config.yaml
model: "image super-resolution model"
dataset: "photos of plants, animals and fungi (iNaturalist)"
train_examples: 155796
image_size: 32
crop_scale_min: 0.5
horizontal_flip: true
task: "super_resolution"
loss: "l1"
scale: 2
arch: "unet"
norm: "groupnorm"
activation: "gelu"
weight_standardization: false
widths: [64, 128, 192, 256]
blocks_per_level: 2
block: "bottleneck"
attention: false
upsampling: "nearest_conv"
init: "torch_default"
residual_init: "zero_last"
optimizer: "muon"
muon_scale: "match_rms_adamw"
lr: 0.0078
momentum: 0.95
nesterov: true
orthogonalizer: "polar_express"
adamw_lr_other_params: 0.0022
grad_clip: 0.5
steps: 12400
batch_size: 256
epochs: 20.4
lr_schedule: "cosine"
final_lr_fraction: 0
warmup_steps: 2480
weight_decay: 0.1
adamw_weight_decay_other_params: 0
Rows from block 2 of a small image super-resolution model, named by matrix and row number. Rows with one number belong to one channel. Each number is 128 + 32 x the weight over its row's rms, rounded and kept within 0 to 255. All counts start at 0. Numbers have three digits each.
After each channel's rows are labels from the 100 images, of 14848, where the channel reaches its highest value: "top examples" is what is common among them. Only what is clearly more common there than usual is listed. The data: photos of plants, animals and fungi (iNaturalist). In brackets: how many of the 100.
# convs1: 3x3 conv (model.enc.1.0.convs.1.weight, 64x64x3x3, each kernel summed), inputs 0-63
# convs2: expand pointwise conv (model.enc.1.0.convs.2.weight, 128x64x1x1, transposed), outputs 0-63

convs1.63:091213093107068135087122167114120093127125120134147139130140219103167086165116070146170131094089133100125147116081104144108083131108170171099117102126127123179104130061120169120107144140158104
convs2.63:119104162130145170139204172004104159116128116182113100140155120132068153128151120149139140141131159029100131132107160180133089100189139187133136137124128138113124122088141146132111075131083139
top examples: class Aves (88); order Passeriformes (52)

convs1.1:157138125156142159149066117125198143056157117151145094184172123161093124142127129135108121102129163129185139083104152110115103108110131121019127129110114137132110133158079101125150136060062122
convs2.1:091117075154080120129110148085132103120122118156130121106095116150146138179095104143143115095170129148123067092118154119138099093100109120087105064198100154119108138058144119127099080081148199
top examples: phylum Arthropoda (61); class Insecta (59)

convs1.22:139145068127115124165067109131113159096126132124138176164132130166111103119090120129123192145109144098055084152096140111127146117089130110150143120122145122118133159118138075080216146161020142
convs2.22:112042114064156068154113153153097123104123115147113134142121135065158142075153151172151126124110087090146123120145085090060086179095145097183141146130147087143114126106094112100144147199135101
top examples: order Lepidoptera (39)

convs1.51:138216089090116086132149227122091134125156117125160105105141199106205101170151119113139118122104093137119144117120109168122098139152164145105067159144094138163079119131181134136105147160126138
convs2.51:096169129138149155103105101166084142099119160139153107109093115119183113125154198160117120131177137129113137094116134123142134087127108137161136181121163121099108159119159126087220129153105155
top examples: class Aves (85); order Passeriformes (59)

convs1.39:064189144100081104137101074167151129071176159133166109104036132127138141139060087114136126086097107152074150115076072139115093113121137143130170135172099116118154114127132131143140134099106095
convs2.39:169124215105137120071116159155097164096119125170191118167143118136101121069163129174114156080104140102161214137161099157110101111161148134164143078153195094145124135127092139145139123184178161
top examples: phylum Chordata (94); class Aves (93); order Passeriformes (57)

convs1.56:113112105150066162101153125083098085102146201149061110132174100079173106110202157097141130139106162092115159136096164114091151121082102162089150138091170127119151152103106100161105076125133142
convs2.56:173146108178098117108071154073142120131146117134083128128125153116203128164111130158146093129151095127153089080156170111140130079084107121110113096123117170087123155097164138109091069100150104
top examples: class Aves (85)

convs1.50:088140113126134128058161059147164063145153119155087161157134122172146140092140093147174112145156168192141119122112110140093133066152082082123161070131108187143161103127078136124153082130145124
convs2.50:062114172128067162114086155140104093169151138110127147114106148147131186105131140120164134150067152093031177125157121180139109097006177130174123115134126127079131115117120046149134125109153156
top examples: phylum Tracheophyta (25); kingdom Plantae (25)

convs1.4:123129106134213141071130108122134096175136000129062099131133131142111148084094125134139110133154115134124123133129156109140121134153115144125152118105133063123165103114156108108126110142128176
convs2.4:122108109148151214069150113099046122108130141125105107149132233107138107117124169099146119164151122085130102160116130143125193127098116119150087086088101134114116142154160136117114091180106188
top examples: phylum Chordata (94); class Aves (91)

convs1.30:150071109201147082142134070101140109100142149083113123110116122141092120114083114143082134099126171104098114121150095124152204018157136102123162096127077123086130118133089145102153080119126122
convs2.30:124099168129100127144104139189143135160180133109194125101138125090150152137154140123156124132117163155093194130074174150157140114060216162176159141138141131141148159155134102169106151106112148
top examples: phylum Tracheophyta (28); kingdom Plantae (28)