python train.py --arch="unet" --model="image super-resolution model" --dataset="photos of plants, animals and fungi (iNaturalist)" --train_examples=155796 --image_size=32 --crop_scale_min=0.5 --horizontal_flip=true --task="super_resolution" --loss="l1" --scale=2 --norm="groupnorm" --activation="gelu" --weight_standardization=false --widths=[64, 128, 192, 256] --blocks_per_level=2 --block="bottleneck" --attention=false --upsampling="nearest_conv" --init="torch_default" --residual_init="zero_last" --optimizer="muon" --muon_scale="match_rms_adamw" --lr=0.0078 --momentum=0.95 --nesterov=true --orthogonalizer="polar_express" --adamw_lr_other_params=0.0022 --grad_clip=0.5 --steps=12400 --batch_size=256 --epochs=20.4 --lr_schedule="cosine" --final_lr_fraction=0 --warmup_steps=2480 --weight_decay=0.1 --adamw_weight_decay_other_params=0
Rows from block 10 of a small image super-resolution model, named by matrix and row number. Rows with one number belong to one channel. Each number is 500 + 50 x the weight over its row's rms, rounded and kept within 0 to 999. All counts start at 0. Numbers have three digits each.
After each channel's rows are labels from the 100 images, of 14848, where the channel reaches its highest value: "strongest on" is what is common among them. Only what is clearly more common there than usual is listed. The data: photos of plants, animals and fungi (iNaturalist). In brackets: how many of the 100.
# convs1: 3x3 conv (model.decb.1.0.convs.1.weight, 64x64x3x3, each kernel summed), inputs 0-63
# convs2: expand pointwise conv (model.decb.1.0.convs.2.weight, 128x64x1x1, transposed), outputs 0-127

convs1.61:338493558494454546524512533468549487470539497484474534529531543427562518500471615409447471570533501540526459590442474404505461531579581539526433516482493470522461443517533573429456490489473548
convs2.61:607392508480461454478444515567575499478452537426575447397475476543570513490512488462468546497493464625527544517464466523414523476520514498530421560474331527495552475508488521501496445529489476511467540576472506491541551539451435472422575577546447458390439601573544553514552476582517518538433549483453483434502427501461422516550452551525422520550482500510564481467576519540525509539526
strongest on: order Passeriformes (50)

convs1.2:426403491480359557467540458441480470479538562509620511465466496615475531539532512501427481574470544471479493511517529579509489464453549497561474488507427614514422493440561515496426508521494489
convs2.2:490470555554506500532506483405495500445453482539482458580560530486518447512519390554451523574501508440499516519537513456455417536435489487521482497702500521403434545404490479388557546504403555501535485545502496489532461485522546469423628501587561513486523512465504492573501529485542499428500480515599509449486478448499483472616447470487499476512506521562435509487465405428407519553435
strongest on: phylum Arthropoda (61); class Insecta (60)

convs1.25:625421487469443453458566507460521481458487517505477542476503458490515513493500428576559550452630489474476491576507522510488413403498510504505446405475469501560537469467501517521513580530438353
convs2.25:402577547457455493478498520482561481523468451413551517583420457571522478488508528475452520539504508582504522543545440511534512523521458554465542463534461544517376527371493519502554470541524462510526518460465584480533482501458417576466514459438410420470441419550550549493489477412414534453484525535551580561444434473519557401514504494414407567508504571467597425602461505516508461543521
strongest on: class Aves (91)

convs1.58:509599503510545611356486471457470510525494496450471573483489486471480473526572429511480438485471446526496487571478547489457507479459603477536435507461498494476456544418464622505373508488431509
convs2.58:566470532430451478550436477439519487492557502527586363544458563519474371505509480529442496546482509559542498491458496464513502555546459539474550521550417620528402516446517518501533474539505475552494489415434538602523500541409442526471503586520449481465486601557461492442522436505559489492522513390525544443459442471497438414520502558537539494472555523628588430580490498531553521543521
strongest on: order Passeriformes (51)

convs1.23:482554506517469469439536537468482455626453403400432565541532480497437519510525494445500597446522519445527597557557398550487522485455590465435502533538516454515484520401505500442459442501529489
convs2.23:451496450532561544542461492399548536446515473473461566550569565451512463475554440427573394578494496510507515391452522512527541543489514436540445485447549537550581415503550485533470468520521531458506592479493497458409543512420527449569500502553523617510502456491570473545490494504603538426454515537415482555507456542548459609520543450495447567490552543403396406477466507574454495482494
strongest on: class Aves (83); order Passeriformes (66)

convs1.12:507611470500530555493439476524491521516513488523498564544556453473436512502504492469544569498462460607349374488413555474515454537537514490521572532473542400460541505519495535468571443497477407
convs2.12:510413541440440493486451397384458547489562541455476470541500486541517501649490455511444623491470512559512509409532534552483499500458505437428507500491474408470519521521531519502495512473505534518458531495527493506455519511546366707479462474504491552445508551577459494527537488541416526507443506486501463539473501514529595441560572420447536519543395451508498482627494503465513505503502
strongest on: class Aves (86)

convs1.36:545571498516558536479522490505521551623391465319491509556526566432452523494479531542462556454537510529484473541479369555466497508475507483527577507475524456447487466488461551437525455523468444
convs2.36:504483477590497465404505501525448493479499641466378567501486572473534592467493404438545444552519456413500526480474554576504495545483467509506492475479474458462455664492509506505562462496531494497470509466422468489545502534516564512506407522522532458535579468482453539455467506406535507593517462450561509596494552502523616475550518470491509434484472464574454518432477516422491445352485
strongest on: class Aves (83)

convs1.18:587366570462414485563464501500432499395537556482436478537588467481518486534485572494403556486584487403617466497544521526477497476469493501490500502519485443506532431499541514472462455549488431
convs2.18:353568465463615487514452466571515486530473549592527519487527468508470471510448567471439422525549490492483531490585392473503546565467564477558411519378578457491537550495524570441454414538461487508494537461369411496528547457489602427482561498510572413472491427516561469510508475454475429555469456481545434489491480448572457530496510484476501462530477456619524460460510504457461498468479
strongest on: phylum Arthropoda (69); class Insecta (68); order Lepidoptera (31)

convs1.20:466566473520525535446468567496499523437531547560489489484537556430473501477473467534532513447542504583423426485324562381504481522480519498512608495432531542445502451487471543436539475416462465
convs2.20:499487520430584470510554494456534499517526496513553495465487416491524445584469486582550499473445556620465480498495402421455559528499499499485486553503535565578549342455501480542487491488511562538538491459539527529456532507438386501517573457399491542425441535543477507543476494572446451463516505497403429383565503491464383421474501469520526418478531479489543510500555439478414576590534
strongest on: phylum Chordata (92); class Aves (90)

convs1.5:499523484497487460487433424548439457475556497580534599518490445479446473539504483466560570428492470611464452519339580531471545554436514455464508513395524514448497524525495514523444441531511427
convs2.5:500397535550418536524491414486474525498603538503546524431477496366537512582522546557479613495430489458451501519547532552530521491502513451375574475486568463437365476491450476452536454512475430487489548509513434465545468378518452602527410506556474505493526521468515576494452532491507498563440440553523505461533516521503553428524548585483573568489548525449544432497577583539509483509524
strongest on: class Aves (89)

convs1.9:348589459483493435546531522506520435514556437485417526483434535568502543509397559535467501409515488456447540556518469544515472625509503479479502466413514552495420423473518494484529568514485510
convs2.9:497416535491519524560558462440504551466481519462535523483478549541536516549521475516598601484476528466541448448533558459439520479471449451390568531378474458523482473473518524540513561509518490529522463513532540544496439500491438635562478543501377432494563518578518548410503467479410523437425488543504449470529579501450488417524481538485474503482477510602673430607502481512574533522505
strongest on: order Passeriformes (55)