{
  "scale": 2,
  "upsampling": "nearest_conv",
  "init": "torch_default",
  "adamw_lr_other_params": 0.0022,
  "max_steps": 12400
}
Rows from block 11 of a small image super-resolution model, named by matrix and row number. Rows with one number belong to one channel. Each number is 128 + 32 x the weight over its row's rms, rounded and kept within 0 to 255. All counts start at 0. Numbers have three digits each. After the name is the row's rms in percent of the matrix's.
After each channel's rows are labels from the 100 images, of 14848, where the channel reaches its highest value: "strongest on" is what is common among them. Only what is clearly more common there than usual is listed. The data: photos of plants, animals and fungi (iNaturalist). In brackets: how many of the 100.
# convs1: 3x3 conv (model.decb.1.1.convs.1.weight, 64x64x3x3, each kernel summed), inputs 0-63
# convs2: expand pointwise conv (model.decb.1.1.convs.2.weight, 128x64x1x1, transposed), outputs 0-63

convs1.0 097:195172095140133095127141108106132102176140141093139077146087086137083116116100116142195103099155098071142147129122090147080106169110123092141189134132126157109127187123119128056129052146109089
convs2.0 101:145084106089170148081120131202140099074157145077075117065131175113129162119131148150141106153188141113122137115121105146110158163119112158124099103124197065101114130130156144130078145109099159
strongest on: class Aves (87)

convs1.45 103:059061118146101100085160115127102135096142167084152079125131108129113122099063179091141127165139090111139128112130138141085107116176076128105187178154074132152126105093160177055142131134109132
convs2.45 122:122087169120137123087110139089135139155157114071147130207128089123143155112153117112153087093103125116111109210158136126107115124213112131088117161118122155082169161086097082105131104116083115
strongest on: order Passeriformes (57)

convs1.19 118:122162121099074072119147144163104110131132117158112194125094113122161126103162196145126131159076170153135101156060105108115119101145122125119184151210118106120079096128131129082126119060137188
convs2.19 099:125173143146108152092106102095141102184056106149141124093159118163130153130129121166131121154120162142179124116154148085079075081063118194066115134189132189147143129094097140138114113144114149
strongest on: order Passeriformes (60)

convs1.4 111:142112115105103132125111097125168161174105102092160123091079085142058115120031099147142152151130121147136154139105165101045124151120128143123160123157109117108121161127101110042152173176112086
convs2.4 122:134139110120145117120169169143077156161159144162180101093171176185158130056113058109160151110146147117159136101162119128117172194082187147173132138154162119185060106178124100157142185154077168
strongest on: class Aves (84); order Passeriformes (59)

convs1.25 107:126072116110077170148118085141138100050141108165122124175117117138100154135155116123115201100136120123094165096098182058118139111173196138095097142195122115127092118107132097110118120117141060
convs2.25 135:177153122110104141152079069095116157092132121155074182077127159148124167105083174120132195147114106148113113173139129113077174094069161151175114087111161145058152139098080113144126043142103077
strongest on: phylum Arthropoda (65); class Insecta (62)

convs1.3 064:110099119146111122149138112152164120093115090156107103105100063168150111130024133171095109165160179112127108119093170158173075140109144137129188110138065115142150142114150128152073144153096189
convs2.3 090:123178073175185123135109142091164155154128115122141137128187103101145126150080170154101088130113132144128125180170113106105092156147205139119165139122103109134214185081143118156131130096134117
strongest on: class Aves (83)

convs1.29 100:115113133162120109077110105131107061062149208147125124128093132129098158091122172119140140108073097153083090106121120138104134103126128122095144111097063145122139135222124031109136117139143128
convs2.29 109:096105123074138156125127160108108117172136126078164146023192197129172083131136108157126173059095188124134095090137123129149110139132095147131126137129139136144084087127190119128097151093178158
strongest on: phylum Tracheophyta (27); kingdom Plantae (27)

convs1.53 075:135152148103123120088165144141120119162135136166140164098111195147068123102139123111113158130143087151092143136119122144100124105175235062147088109107055128081066111125114129076125154094098106
convs2.53 119:111116173125142180130142101115149146169131103124180111154137170143133113130141096124106143066121159127093114114067140170120096089122123102051092176122056117141112123166130128119130206132185154
strongest on: phylum Arthropoda (67); class Insecta (64)

convs1.15 094:120151163110005196136102053135185156129156114118132128118171168158101147123068123154080160120174113140143142153101177119137154118111149120157141176153124130111092137152130155102113119174144121
convs2.15 087:166103177172079145085195080103147127188104080168173073139122162103118044151094140138074148077064157079189084115115140112118063127143152105156139170161073146114158107141133159124169041153172126
strongest on: order Passeriformes (50)

convs1.46 096:103141128116109161120142113122123118144081078100124146120225132141155106209150089233196097135078173111135135135136111104102140105109111068135111148119176136116112118110122144162123116148135074
convs2.46 088:124145111164106161069037127130144097199111176135099155123166212117149141178190123106155099091121124142101086173155131123210122116141109131087146119112172124116094078100113149216130130136080213
strongest on: class Insecta (65); phylum Arthropoda (65)

convs1.9 101:111129151132112114138119100148119155109104055095122138132108124100140113098130151161160084091079092148217102107106139102178118142155253114116141078173105129113110142103122067115164125152133125
convs2.9 117:143096152158153147121118076158165147122113125123093106202118077119088154120116168144131100081152094107054175091072146129155074154157166149112107161154137130160134141137139160186175154140127122
strongest on: phylum Arthropoda (63); class Insecta (61)

convs1.57 095:149076135145095113143164130096124110116127169116114212168137087106135094106129149118140088121115115130090135117104109114115111149132114081122210161153099081074144114117115151065193041090092144
convs2.57 093:177099123128114091147085163152099126128141177155153086176128175159139145117120134150046154115124115085113135151085125089091121132107192196074147142137118151150189141108155104127121142111086148
strongest on: class Aves (91)

convs1.61 093:114115121139053120120117132160117122136148138178161119138134172139084243073101128112126127098096104126154118147146087135105154112148143109125113101166076124102077110156113016096130146151124119
convs2.61 108:136138119114164052140088166095076139145116107124143131128118128087158078121171133188127177114087129074147102184151127124085123101137118112160090119128133132100150119107135086115074099089111132
strongest on: kingdom Plantae (30); phylum Tracheophyta (30); class Magnoliopsida (26)

convs1.58 097:157162083138071102234121118099147089111108113134124125127134077103119150110173128157145091103085124112131109111120128129139112089095110112157229162126109095135123055129112143061114101140089130
convs2.58 085:103151146145113151083111136114102146124158091125178152122171090151135028143088199118159105113197121161121089149161122111152055196107132078167116174144098156116090130150105138140105137194134138
strongest on: class Aves (90)